python train.py --dataset="aerial photos of the United States (SatlasPretrain)" --horizontal_flip=true --output_stride=4 --num_experts=8 --patch_size=[4, 4] --conv_stem=true --optimizer="adamw"
Rows from block 7 of a small segmentation model, named by matrix and row number. Rows with one number within an expert belong to one neuron, the router's apart. Each number is 500 + 50 x the weight over its row's rms, rounded and kept within 0 to 999. All counts start at 0. Numbers have three digits each.
After each expert's rows are labels from the 100 images, of 14976, where the router gives the expert most weight on average: "top examples" is what is common among them. Only what is clearly more common there than usual is listed. The data: aerial photos of the United States (SatlasPretrain). In brackets: how many of the 100.
# router: slot weights (model.blocks.7.mlp.router.weight, 16x192), inputs 0-95
# gate: expert gate (model.blocks.7.mlp.gate, 8x192x192), inputs 0-95
# up: expert up (model.blocks.7.mlp.up, 8x192x192), inputs 0-95
# down: expert down (model.blocks.7.mlp.down, 8x192x192, transposed), outputs 0-95

# expert 7
router.14:616522506498475517511482509538589532487524568474465396511490482501531592463532462447509494565548442439427487473510523545589447513493590574450494572503489495594565476473532480561465568483517519542543474618519493518551589501574420568505516461534506412551564496555459480520529497454439493590
router.15:525541559568508494483516513545529534488590547531496559499510500411466528483498543403543588515431522565518472449513520518518494529534558471391538521483520482495504543508478486479373425435444540487528553500540483509517583542540514532434492477500588569499481508457429488566518499495570424524
gate.0:514528433504521474428417474389483497485483483410545506496502525345512540474503529576504491463554450444470494450345467411502483491513495533479507593497429454495513460460495502423464559584482507470483433573478524499461469490494526533468472505509498445471507482475527467439404517467569516470
up.0:472563484475543452449418469420480490536475486422532517502486462388500517470500504607479480497559463455407459491433441430516468506490496515485519566533421483503488486476481503397449608577491508446500415533491518493472441452499551563473496487483520502493522484464524493416415499468608503485
down.0:466470424437475473454354530373550435427509448479573476406527454502490460546456506444534461565446518495389415498475473434412512500461471451536539611485426561535541520547464460502650577478535515432411486465402473449507447539508611460561501457505460645598510501529489450512503462505536540483
gate.1:535515471487498461502488486476501491588479482450507521566478491448490505543467505475545536463528499441582411364463483494528446458477514450526515588526522443549444463552531513520556583548520495461350474534532473439484473546522496523424487485522496545445437484527462489487444455444579522525
up.1:475498449498554436483414417578445533517454413468504482522507527404522490522552473461505535514558520448566417489485478411465503463485474478609507557493544395506413472487540550462499525535480534471396470504457553438484404513536544496457479418437523575490442490501533525448486500464492496512
down.1:564550482568504490425391505515551460437511473542477430452589494518476448505448524436512470501370465517494429524421507431478426552482516522590543566528530618471531521517511453441648533477494458438446493420437545463420472518507575516588512481500497528553474527475546516478533450517578498510
gate.2:530587528500526482495519448510551502594515508519501467509520545415489546498536503528466475478594484454450467471460556557487582538478498490568513464514431430461484520477515537488449550547532481511421515535497484447475436457481485522431509500520515515471515500474477497497510476466432540517
up.2:435505488486479548547507539486487494429486510545480459516508477543492451522550458429521520470353535489500583595571478442495451467476505504416513544471491521516497481509427541555517454448473552497574486480477493546502568522554468502607456526475449426480529524554454497521476574564494493484
down.2:486484481501535503561578491442477530564527511484451510498382502448513520530573485539478570450633487460518501504522524539562602511490459512473450528468462384508500499441491500545358475497491470560509518558560534517535529490491432502430503613568541474408542451496443526467489502526503484493
gate.3:560464419463486506538432502437532449524480561438538600436453489392496517560508514523502463490513463477546541514432463441529438562537535489431502572476477455487489441509469499466507601526506492459479431572442472504509427535481376461542539487494450442535525541492494492457483624518437462493
up.3:545482514502460538501509487519543478566504521526528531496520569625509496509524499485501497488522580503590578466425562724503533514490487502623469306522576534522494563530489515616552485473534500559494580478528440473515538520487562495460520506475513477520551475483468525493555519508521528481
down.3:527502596506476534514525495640516535495488565522560531558508565483540496494521504580491485504511431502558568417591479538504466494517497542451495346547623465523509483463483535542427456503517510590557431504529471503521491512537412540497518441536510384499501552487484487432498509510435477538
gate.4:528530553480512535593501519408443487510481567483561506552482565536553474521495480550565480470473554509454503509567470410591452577592534543467469564548464554592494458564504531565512528495501514444554552574483516563545487612494530503608538510491492505498576539551429546536465435473587548459
up.4:470489442497500506457521444642473514559543491551493476497482497442549509486533571506546496489507473527544521428487459632492519428407532430554531442496531516489535557429500552455529599551434491469470467489516481455482510437543472503443431494402583495545443497474526433445514483456445466479
down.4:530495520533511480556496514437443546553471495464547451449404464468534543454544539462537507405580449462434531519485468520485580466504561505441435456475503359464454458518515529511393514514526551556526432519598473502469534501473369551442491627504461545431507463484434483413487505504433483487
top examples: crop field (60)

# expert 3
router.6:522503588510538501480519557494478522474489564508428512603573426448492542534511493469482545554421545586492445549550440504493484576480581525490487481415488518456461486556471476475467517509571575549425580486492519459467503583493539549419557537473529545508545449520441510493581485462502487506
router.7:410570495470574512489526569471472509474552505550413499583547426504453542519555583439484515525513535553662458556548409462552539545482611534546521503448479500390442483546518475502509408541500534495466545535578538430444469518476508606502514550469518521473569452588592561492571486490485492590
gate.0:540483628522456492447501492523493537610508508424512601408515528435457492535512452572507514550457550514598573450342532577542468562467538535493560405427512477536543505471455492546506552431529500556472590552503464429524510535470541459481602496524565464500540446461469439517552510478560497528
up.0:453502472464531450458474540480523500466521524527522541558535537545455531500498496396462535464504508525434380586667483555440484498453457480509427567522489520483464457505463456490558589404559486519582586541470515502482552474552567469456470561516489498517444547493553474429432427465484532489
down.0:459489501542537529478531574452510546456517487484518556572513499479425552477544554419540539501465587446586496518707475531507477545542554569527479497463501316489486390454548494431455454458515497479531480479524529448506505492508524505559496524532556506550496483514565502450549528489399524449
gate.1:411518558445504457544517517417549520450491518555413465449504532591470520518483530438482491589458554469672444523503547511549460550531550483584529414496507495465497512499445515508566497532504475482589484535547537496517491553534539519605505515482506447524476516496556539529443498510389530494
up.1:502528400508495474512479463586427540500485505486553535514532578601460513527513503570481492444507474456340554433466496534506629436502473501457433493466504527555514447517475479530434453501528529464462536498465527478453491438415504486412463455438449564508533458507435489482514594437527435529
down.1:503464520497535487596585461496479539521561456535380528462485517475382499505538499381502601414491596488673494435589504511467495461590487518504452522566516479437512572563472458553507491479558426546507523521485502557507505532511385575499470569472548487534472479550433453562457478505475504492
gate.2:464502588491464493510544493543406513458559452488637563310465562470543518544467521549533526435439515431397551325380554517542489526546522463513469430496521493572466540532468538529476472487521484511451492499500472526577493531494552434430482496525517523506488492510483471507434521534490516471
up.2:423537393536496537509508456545519528456509495493482496648514498585481455512525512407518499564535551587601433505665524483513503481488492501538499477547492496463491543524557497588518506479501481558622531539464470507440508472510501552571536513536547493535534488477538496556514450503536518431
down.2:475497515493502506535607492443469507534529465492474475543439515493437523480579487466493523471525579456678454482563428576504537465485528511496444395589494327496485453524543515527526499496528491522611506504493493557550484537482467555550515520582539478459490468535500512507503457516354553491
gate.3:439471636519503549500558526482476491470551520444652599423474538451485514490490514587534508457512451485502586474525544492516498506519491491481483492504533537561472496458487510480424481429520499455494515540524533446478508492553530415466498486521553495503496506479491455441433637523531500465
up.3:510476518492473497469485500475494493587467497501612532434477529503495493502496487617506502397519513415501669472456485514490507484536483509414491402477539518522500443462426510490447486531538477508371493449500464527504491504460535456430544529485493495487528485509429473471482538486467497521
down.3:500530474446474534431425501464552476429477509499583571394510496596529479502440503540501445537460419576312542587402492447463448518475490470452512527445451624509518516487479501508520478486488520483494453514495509455498459465561550506460502434435451513498510523472521518522509486478692534495
gate.4:579469500449504545477429468378466513490411569495537584429481463470538442529538487542491466431455479463389633527420443426468468515410470467431504473473527469466502565548448557413401551527521536448407443487536412474510493428424428508497541552516476463463542498451518472453409552539462517506
up.4:630533499435505502493552424380534539436484507538365480520542530557551475483527502391504525525498588479625447593598453465476393520517520511417549501526508486472501523554494480487501466526533478511442486482525474545511464524493448650590563482590454444490472533531564549540510481526548569495
down.4:420450524550544471472559488491427563508536469460349413525405585450428572483542515450498485473468523508615439474490532471525550470553531516517480499503483379502472462597524456485464425508480449538555562431532451582512549545490437535549533498566549534505435506497474519506575483501440508513
top examples: crop field (58)

# expert 5
router.10:545498515501554550504357545509509460479488502427557544513571535481521479580453483523531466482464388531345562495466552468506470526473480532498498537454452504575452476513563455528461557577579502492498477547480547594591577472535439463540593505479465391539517498559578468435522517509423497510
router.11:484517542448508458508454454427455466435556489441500545502481495442442553435479489485523561474500457520430446485462461533487490564492529523547575513494429504499513543546481534467528626520475522492411581497504453597524510534466554475521635447525595518444470489513517535390534439499603422522
gate.0:441462427525462539495497563417502501460475580452513464394474552392509522557537471471513491488385500526464559399458429426517560586504473528363440534514512486451503461555529524479497495558531564536580549520473482550476529538534468515508510486511556503467503451566516459496568546524532437537
up.0:499540481445492592530373605437523522541498543580504596546494474475535529493471524519504497451587446530461545503554410666498397543590508455468463451585451484485508542494460520578501536499535553517440472485414469485520530509494464485433595495495553493507586533545482499477509557497514475480
down.0:572516572511562655608551543486495538444428484511504592506488509448427508531462477535544517426547514534523587571539509525474536485522466489551515429489552312513482485474541461484500449487511571505539451539566492587554479466462462504555504462481491435623493552486489531653513555516483545510
gate.1:429502563503476517425566428494493531527480481525454423509520506388514481427531511416506526528375569463517509519518517392487487494487457515539563559540500470411496604517444474449507354501480501455573519487467532509490552492553528510405462510489531464479460507458519507493473416510574473443
up.1:587522451497527459470512410490541506420521459421542458453552550509483503488497458488508502562471499401520424490506591398489510415512529579439523656416491503574510528502585501479469515512476454494562504633583472571514515486553518536591462444523461515591422515460531518458555389501499519510
down.1:438509473432509415429448498533570445503502505487525437522531508548554449437469478455518424518479401481439426461465516446530423526499515540458461535615442616502517502498477555509497469516504440512465547473424471523531541543547540442438497535504494573481556490523516516351548439520572455436
gate.2:438495509481467499526512459486491520477503515489536514594533530408509489471510529504505508517423534467484589451677515389559497605511509478631564507531462494445491564495486483500488500450502543518535523540491521542526498517474472528439526519508549461470463495468537481467470466505566484435
up.2:624549520480544489508505433477524513479512490421523500461506571504482515523520472488508521574543476470528507490513576477519533486536542525589540568449512493564512565491551532506498564494487492459472458551553480550511508501492522550595490543545499567585459540455507518461545421508458554555
down.2:447518530436524513462407504531570454468483483560475472568498502500511485446499458426475453509321463536479464504559507445523451565593476513540485450618509534470458539549408496472518448466496493486504534451365447533545540547549546414476463524482493527468546539474571499400482487505614444444
gate.3:502510566497552532477532439398475515432558537482482544529494524468499501487510493438504535543480502503546428526620500538536458472492572525484517536461535505501493486485511445489439492491523505507537505551532540555506534499535470543479532502528525421518509476503439472496522458541497540526
up.3:456512455430558525456416463333499581445501540482537624487450482432507534480502477496497497469432483435457549549410544561487454596483524528471559476517438506498516483531386470422512527442550563454374509472574483508526538466449422484520529529539482479514468530533437464462495544521477526391
down.3:478497505572484503531476494454516556399477457431549627504451476492476491519448452519534495596479518558527526646445517446477585469558445432525545575422435480575503516465531452482527506449496543415494544475515571487513490400460545483593395479445448528645465491487558539586534552549542593442
gate.4:468477562502519453480597527429486477533532486480444436537507515533496483484513493503510540522483590594556514448538460517527472406526511508472469292528495511466496451498496540531505555502489488523509545490509500562468509584471433562442443512518535445409548444498554500494516516508518468532
up.4:513526534458487486414489499406491461332486456417447485532590511499474509514508479449514540562490443530558406489590465419490507514554501607514513546431476527505504517442539498539517493562479460483461534488498484567507441523521481461491514439538527479546438500465555542469566423513513514621
down.4:501498521379513461494434484510550453444522469473421419487544529589475478514534532465484453452420520401412470393515487423524370497539558542492489549608575570490469449545452502509574565527491434476517449480407477473498448497538541472480556523499511401399510484494482434432512440513516484498
top examples: crop field (71)

# expert 2
router.4:546557568507517391424489518496453434552523491476478405571545539505435550565473493454498475522538503569463400475573456530477475559532488667563495488538512508529435472573440505505547484564493456511519557516547494595463546488516490501466582555545532534511473500525486480527555453572540479477
router.5:547510504473534473520483535453522497459484560451452510527557523427497554543470474358515521502492453565454523526489504466483512549564566585418448589461474417490521416490480562487395459616508516565486547468479526532480433512471445542488556436544489483492503456514486465514539542447388485518
gate.0:519512471524578535449536545606489493571469501520534566542485529392500501556476478548496503484506408409431423517490512436511516426549493483485537518445470460529492493490487481508451384548485525513521383439489563534533513465518388460487512533488503483588531534552432524449456586549404488523
up.0:537486373467521494541478546499511521492437530542509425487449438442522533509551469543489446468478529495565505559538391454515518511543507547333470610489519493485504466525458508457416456499497489466490525523578482507475485452428466591543577544512535508481544495533462528488464541497519466521
down.0:414506444464457489422423500392564422419460451447579494465544485611573436459434449539466437472535491400494523545374463577451457506436494458607498518458429570559499475528471515573598539453509497540431523490443488417522481562494506442568503520506450433484548527480520538517390424532493582465
gate.1:466513440530541532519493457541520512499516517505535574440466531493481493491454523559497465423507480500491450466340562467514495455472479465578515532564473465540528492540499528494491577516480516441620444559523538542484514450556479503542541489514497536509538484482519485429456541511490461464
up.1:521431542534457486497536515487434492511459511494478404540501454480513522583547499466497504516494524523518571477536404484463513559457500523404452533404539492460486476479461494509493372528507498546410459444454488468498475531417466494475450563458511481457491487515462511599502490485456517536
down.1:481469502527472494489454482539536499496501481484566518422544472624500503487473538461538479648455446469339499520458485439475465484445535550424489776518528477505498457503606491514514410509479514520493429481513511530514462493527534480510534504508515461550452471531530500531534472453588478526
gate.2:520484389515458533487623519576486475516453486529492490590498528442513478526495516441516487485504545406464544469614506520463489469515495427436493584492508420481497522476450523578496495563485497488487511414483494483478514543515361515537463446455529497463460495448542525542468503511503505507
up.2:543489470507500534651525530589527515506461538547552553523565409538498529494545492485495433438506533588544602559536514544526570595540491490370496542492559496490499509497554528479468605524518537475568546557499483480512500449526533561567488482475521502476528468521573533443428586474492502541
down.2:463474442411461511466409525448521504398490508471586445552501504596505488482480486558510460541442477394434468549417453493490519526444491536647496449549445557560499511552539477519566537460496524470481462515483504527531487502502557529543480585524525375456551566513557524472450454558572506476
gate.3:551524448478512532476517490657513505520533488527507563522479510430489481510478498575500484516487454464449482442462567442481487476466463455446508398532479482552492423451544493516524514526519506485585430462513559526504490502542384465530469456493526441484499533500563498427484555477305482497
up.3:485470511510482474440495501490458489490468532499451426509495476494497480541526502385489489481434484381437477470545417430469498446443502496536524491457483503430509495516432499491527346508471500525424402450445464455507501531450443517448480524459516507486479536462430509546507463516483512474
down.3:529479556543448460516447477582512477532523441506511519373520492510433487497498521498485524684494490528504466512467520520496469478544530499366496668503559476484474445488548463529497449493485459539520572464470540470498493530493543407547527544466478490502465456511491524486510494426454546497
gate.4:474503265447573488465517499551445538540485506487475492623471548422481541509483508418475465497473519391462465509407447522461462414507470480431520558470504492538517547474468478472481421525479578520590455520501513438531519510452509493482440466502437554521498540489462536456418502472471469498
up.4:513411576500473478405500491529490492485454519430540389531486548546533470524485466465472523578490485516451418508515476558443514398478541514584559416489481501548523465513493493576522438501510475509435381437508457548537557490520422463467483488489465547492519542473453504478497467543392494472
down.4:562577473576552567509432463594473523549499533511442519525550531420461538469514579463475531628518422595563561536551520449529515485562528477448521508513596496506491533463519498468443414549546556514549548504526526526468460445516489492530556534528477606529401511585493401433574552474518513460
top examples: building (68)

# expert 6
router.12:497458556511473465530478444496489448465502601525376416565563536489546550413544468471511457456375485539465466537532406445495471581539527583460460532383522499495529478551383597431503469519582458490483531481540503539471471488478459549529603551577581441428465453597558573488518476524465532500
router.13:506516534467453454527459496501515470461476531514475430609562462521524509525538382503488494470423489556478506575612393452461471516546483606518520498445504527536503419544454568443528489492500479488440498419486503564420470568463496567554580584521644522522514469531458528546504475549543549499
gate.0:555587554505546524517556492485537503527581455539533541547523574521486521456482537491526532642566542553569556532509566595513520503607541471530553464488531495491507521533474508547413505597538450491534565502603554553529504524588534551528533452493550561486429533552455543574570503447577516517
up.0:564585559495516538535550504473553519525564444546546557564556557551488530466473533510523537635604564562560585513525562587534515503632548470544534470502540504482509518552506519550437507581524456481556558508582573533515492541571518549519544451465572561498433520562483549575581505431556517557
down.0:491528470532362529506481515498477476585525439471563600430553390545530490565452458533467447539544482432403451515453562568479536453471462463512507501491471650640531487523458482542499560450450427430466524550533553405475507499449551439458489543490427494560544444483452533443450495516521525469
gate.1:500506551529501514367471524543452491555514471478533595398470551478486496530477512568505504347562440455470557394385559575480452489492526479559482438410466483528495464496458490548555521527527486507464444529440488598520497478459478446435513433502494498552454484515465507489474542489525475538
up.1:567516475502471489606483530426524472492515465447613472432538467486498501566503533493486513560525473415519544511446512412535540408486468505491519567521459484515503539452560501486518483471452483457463493540473537442478533490549416488509471522461498454519468486446540489508453494515304540584
down.1:495516520461498589491463563544545514498503491481549590492549455459484515500417422599535454471542453555376576522445570488471485537470489458517545365552469573552505490511426524435432488492506480446447545540515480439603569454504543448448398470451474568598585499558491506435533542506537463543
gate.2:594484435495492458549493525478500507495537426445571452459500499481471463541521529547509510510537509422564453428441470375462507420464461479395489609458526473514501478452616503545460528500465477432510501577534568531459494487524469499552445509491464443472460483506570519483496509467351525594
up.2:495484514476525469565457454558509543501462561500404458581548486564526497488516487559508509490444537564583433511626410481429425553459518510499428494560548527482489406521480519445484620493490524502467478420532454450473454536498486551543566569511537449471513485532549512491557492464498509501
down.2:481480496490421475595518450529450456569492462488490466512532590479508452467478559542479523511543493459601432493566424499458466469576485507484450551489618322526521496525571512600496551434511503538497493527488532549524425508575479495510646465618497492477385577501534490543500464474470510496
gate.3:519502481557485541503624560490543480576585507584487551388493517556512536447505535431534515527501558466480459488430520621542496450536521446587585393546514483434511492466539522467475466581464510496506475524472567435493507471562578481448476406437519594500489476523446499532508469429562429600
up.3:469537516524483521629592517509560482480550502603416498503563479605522495404482503402506509565434546455475492532546458556505489404490495509615590374539509513418501506485539533476526455452438495475473477478507526430461479504549559480496500461426536589457515471495511498552526447482554503583
down.3:532567459493390597479526513480479449522554503549588640485619404517580483495406442588556475472573503513437574476470484541480529492463474410527510380438473474610604537507492455545529542473523517524487540630529509387521510466519505444456543446428454482569559507534462556441473548483518534582
gate.4:540430632507504462445658528457477471518504517451466493497423474390481517529530507402496482499539509590533438565428480523526497568445489489477465488420514461456477541469517452543494361511527488528360498497481475481465515480505430484532473498518448439495490524529516491556476485527486493539
up.4:535448579522494479527608521515500512527537467499452519442413547460501534536507485473526503494564495503529404542352579480499486520492515484426486457463543477455521597523497509494461405479544489519437527567535485516528533508553452463542485518525487501487467492514544503599472466493621549561
down.4:538394488480561547485482557503467533536460559444341599540420468480434537493500515440498445553457509536464581487448506503515524496438527505436501421564438453531511399481523527511517409515482552517541488525533467448559510509461430522563399520447528574509542477515487422442565560485489482505
top examples: building (99)

# expert 4
router.8:551546543512537477558527508525466614494490546578396374571490470542508521488575528402495476526488520566534478494621448493487488525570471613470544536497541515518499533504503555532527491533466491514539535467500518501467511516514556578650519611486491544414469532578442527562523471486596464566
router.9:506524474452496467510474574466598666497491615562384526497526508461501446553497529438516532439459469554432569535508483446568501509581534566409531546461531468489487534499397518442430430570461548479489492475455478470540447499527461522608522518517435553506538445518429539523444529465434484556
gate.0:590514556474559453417520586476473541526572465450561520600527567473491495561494522530517519559528416500510556468607519494545615447591496568507520629454447506494501428467565473502517434485445512501473382510476547559498575590557367494456529473528567429526517486499376480471521502516281507520
up.0:452423470493449493489506470511480496488463541496419497431366426485503492483539513469501488488468499495459335428423474532508397583383520419485437432518476501494496542494486498461473593478504509523474491474460506401493499441431475491481463534453419468479513470466559485417484426492417477502
down.0:523454522480480498457444515489426467561492465475463499524550518494458514536484474522511500543521453435464508541508519617484528462483456580570467407535472620629492510490456420565491534464464546496459550484438510576512410489466557435468526444525494406518537486527555485513499543458551496524
gate.1:554478627448519514491505447473509516561524503493497637498484459483487508466541520508516486561508481554557491542407558590513437644416536461568581427497468480504511521407521468542523572455584520462508565551549521526499508438520481462441484549536452478527499503526626486424567532494496501567
up.1:509457553448510509479445441505480461455473527451468528503493410505503492427499518560506487579539444511421381507446515549479421599365499426543491461516445495422507533459503510494529619476540547447510575529546527433495469409504511496443428506449451551474500468503656525414561469474529488534
down.1:477422474479523600436379498552505529463497485507519522486448425444505508492503501594498439530510370585395553467504506570474552524486517459470508405505399623565511486516537483560386576501525468513506550510519443435511543454505500493531420414358429564512520580487514479420495551466476506492
gate.2:549494503461503492440414518559474484514469509442533554493540511458502524459468508531515463506526392473418513506367514597462545613491513502606531508499473507489499502506456460476489557497544553487436553509573451523510521444455485499432526507521457516522491526559561511400522514504506518482
up.2:441539452543497470582535470445538538514551499553484479494481522484484510557554505414506550523452538514595584498558525438552472355554492513434511526467491499526500456504519511551548402518442472536477481508428507525507532583555507514626475515494566453509494507412346525610463519487481491471
down.2:468534472477492497556595481404483495543501535551501509525528535482491481498498498409498504515530699460614492505543447448528478493564524539469507674514490370416502554492487485502568454472501529532506444489503528568492482512542524510424529559560554530552459445492549550583505491512515528477
gate.3:471561499562517438516561492551522503540544495567513561514486503423490514488539480455508487496518630571428457532605567537522482535443486487566504401483509474566524601562540489537527500458475489456556516547448531492498527441518509475541510531514552488504522476443493521489495463486495444472
up.3:486521498469524501563413473373500479491477546478458573448383506488528533499521526585499476509518555445414466470511493576536429564382501466602441422476451516422488583499471480411434570510506490469573585487514495475470481498492488511487519491488519443464533497476527488413477472479510520464
down.3:532564435472511447547439464451532494515498496410583434478521533436456507520434501498522476561583520521415430538437551463485409505522479481425509501452472481623484463438500455545446667490510453473507513520528533550488541501509544454525516469515511527429444547479507464463493444528499558509
gate.4:531526502475516525381521488470462528483491491534551542565564501478506470492459494470491452517513454443511646402625537448532554453525461467569647501491447479446500579513486469367491426429505537408504534534535546550521603455545376454455484529516567422483502521514465476421427535578421458480
up.4:494454503467493524458449497510473479494518516448509502450456402534500493445483499632494467544572412460434326477398531565491436537452519481569466407533463492579505577444509512438454670464493512460409517515514498453485458434465518427481467466475439521491507497488653476428533413483508533564
down.4:493478508492446512422386527566501518498531497455458478467414470501536513528481452544485491457463405539435529511472494549474545524490450516453538302481473731514503468497480484514418530501511501498403559543513504481497523460465557510484401457457505592442557510527464485448486595546545513495
top examples: crop field (44)

# expert 1
router.2:500446493505537513522493584419411456537544521481492501442509480507456530605601503505509424452526524426524447481459503512586503541438538460472520555501535485485414466485477402460498469573499476507545455582467500480504486459409427480573481568479523458464579387596504472534514474450525510533
router.3:600562518498512513478455520496479524496526496554475566575577435542533540523416560521550504492489457532512468475541491528461549547482509578495531535508517525477465475499601481525497513494427511453519535628614451400467503475459460455526575403483516420416514453512558543455554473473431491619
gate.0:534481487500545598551529521465527559466446507511538581499561448417499566587472459477494477491446457546535556544502535337449515492549510481469532595457552459434489463473526533436475416546529546462501518488436454482481468504560413447579567490486457501566493470520458503542460545555440471438
up.0:508535467493510473464496463501480464502550497483453492462487588618495441412531535553509510544546526414529481424476498632507431465419526510511428408609493537544536537490493477524522608422488462559525429504507518532536485505465504505460403509535550481471500502494573514437545471414476529514
down.0:468526555447564516544528524461480493479473563451460514552477486290483554527509572471463491447512518499589498476620459559547551495490545477429510439487462391572486483583446476546419478483593560537532512538511508565465487533466456538440557523530571529438546470544441476436488606509438492494
gate.1:508517447488510492475540489486473526642495502549509544460439536446487483533513517591516482483561479479545527454345490529504546480463488489691490493492586482452493434467476511507543507488460522457479379460478504509498465475490515460387518566480455503475511474449444515417489571492384518495
up.1:447506498535472465511505496570497510635494490507519496459466555456508507529502513594520480511556462464471512576316501456501568533479505486665498546467602459446488512490493515503529458526501505452513564449509523535472457467484637470409522547495507558491485460482483525451511573476553528508
down.1:514512425526554525500555494506505551502499518577359456476550502584522507522547571524471555511425575506528525493482519486482420503495463516498491607558510550465519529462532527437535524490472505450513442537443506437473489471471466555583464516446479444382435546445535430546511484521477477527
gate.2:490452454474523466584480480384531524455505495407485512470489589473464466474502538509499538467357475518453602396494554377552425523449509531429430526469450492521511478466508505472474498572504482536510435435531579565540427494542400432583541507492495493506498494505498525505511598454273466544
up.2:465403483437568462483494443467450479389454520348570542442365478406487537528521497488515499477487434536547516561382511435537445528451518472406550652385400480518491550489431460479441474578513542489382502478496520510495493479431506590504471502516517510492441539476432504441485573507542498394
down.2:500439393555433396397408499512445481519525404444475425429463482728478417500512498515481530515494500526453443515373522456436497510479478526538489658498513695477462515469566525488540509468465481482387496488505506526485524485473555480505444528487484521479471498501537462534542413513534480462
gate.3:532499537505480525442467489612467524483460507525526462557513478400530491535496496543515504482485490340564501478535487478490540473477464527414460576493525508443514514477524490517465350531508517522456540577549474475497562528467555527492513439513556514479503523519599477462538460486469549563
up.3:449489556515504423446459482614458505501471507410498472587439525424497487534509485656514492532476429639483399391520495423510527587428489510569478490500564524468513585471478509522489561520492516465426525460576554544482482492490556491427554530539480515488508488540554519476555533508490513518
down.3:485529506493492552519491508514526444527523445516302505473479545498444502482434504506469607429440509486617520572513542396447467517525524498494468411497496551518513463466518474485513581461548483510492482469424480464550470506558572453495512442496459438550415572475551502554518441513555478543
gate.4:490507517555478580453553617542518550526501566571521532549497501429487479550564473443504524490443435544482579420529500495544579576515481518464511471444552488467492471470451511472470400506517551497581510512547476561515555462509457537473515544497571474564552443549467540470494569512280485482
up.4:444451511552515539444626571601524532565474532535512505544451532443462498521593475489509521495509437583547444425523526486534585616527514519455463443456574499577493510453422494495463481503514521512483507502507526606532545508508506526446511547551584465590537476568500564459511527498346453452
down.4:465423383578431493461483527472453508516559485486465492382442498589463493500517527448464539476511535507600505532378537468492488465476551511513551543431466610518481404510539466567557510459508492543468517451443462525573578464523477512543471454481485491567486516516511501565488438510519541491
top examples: building (86); parking lot (28)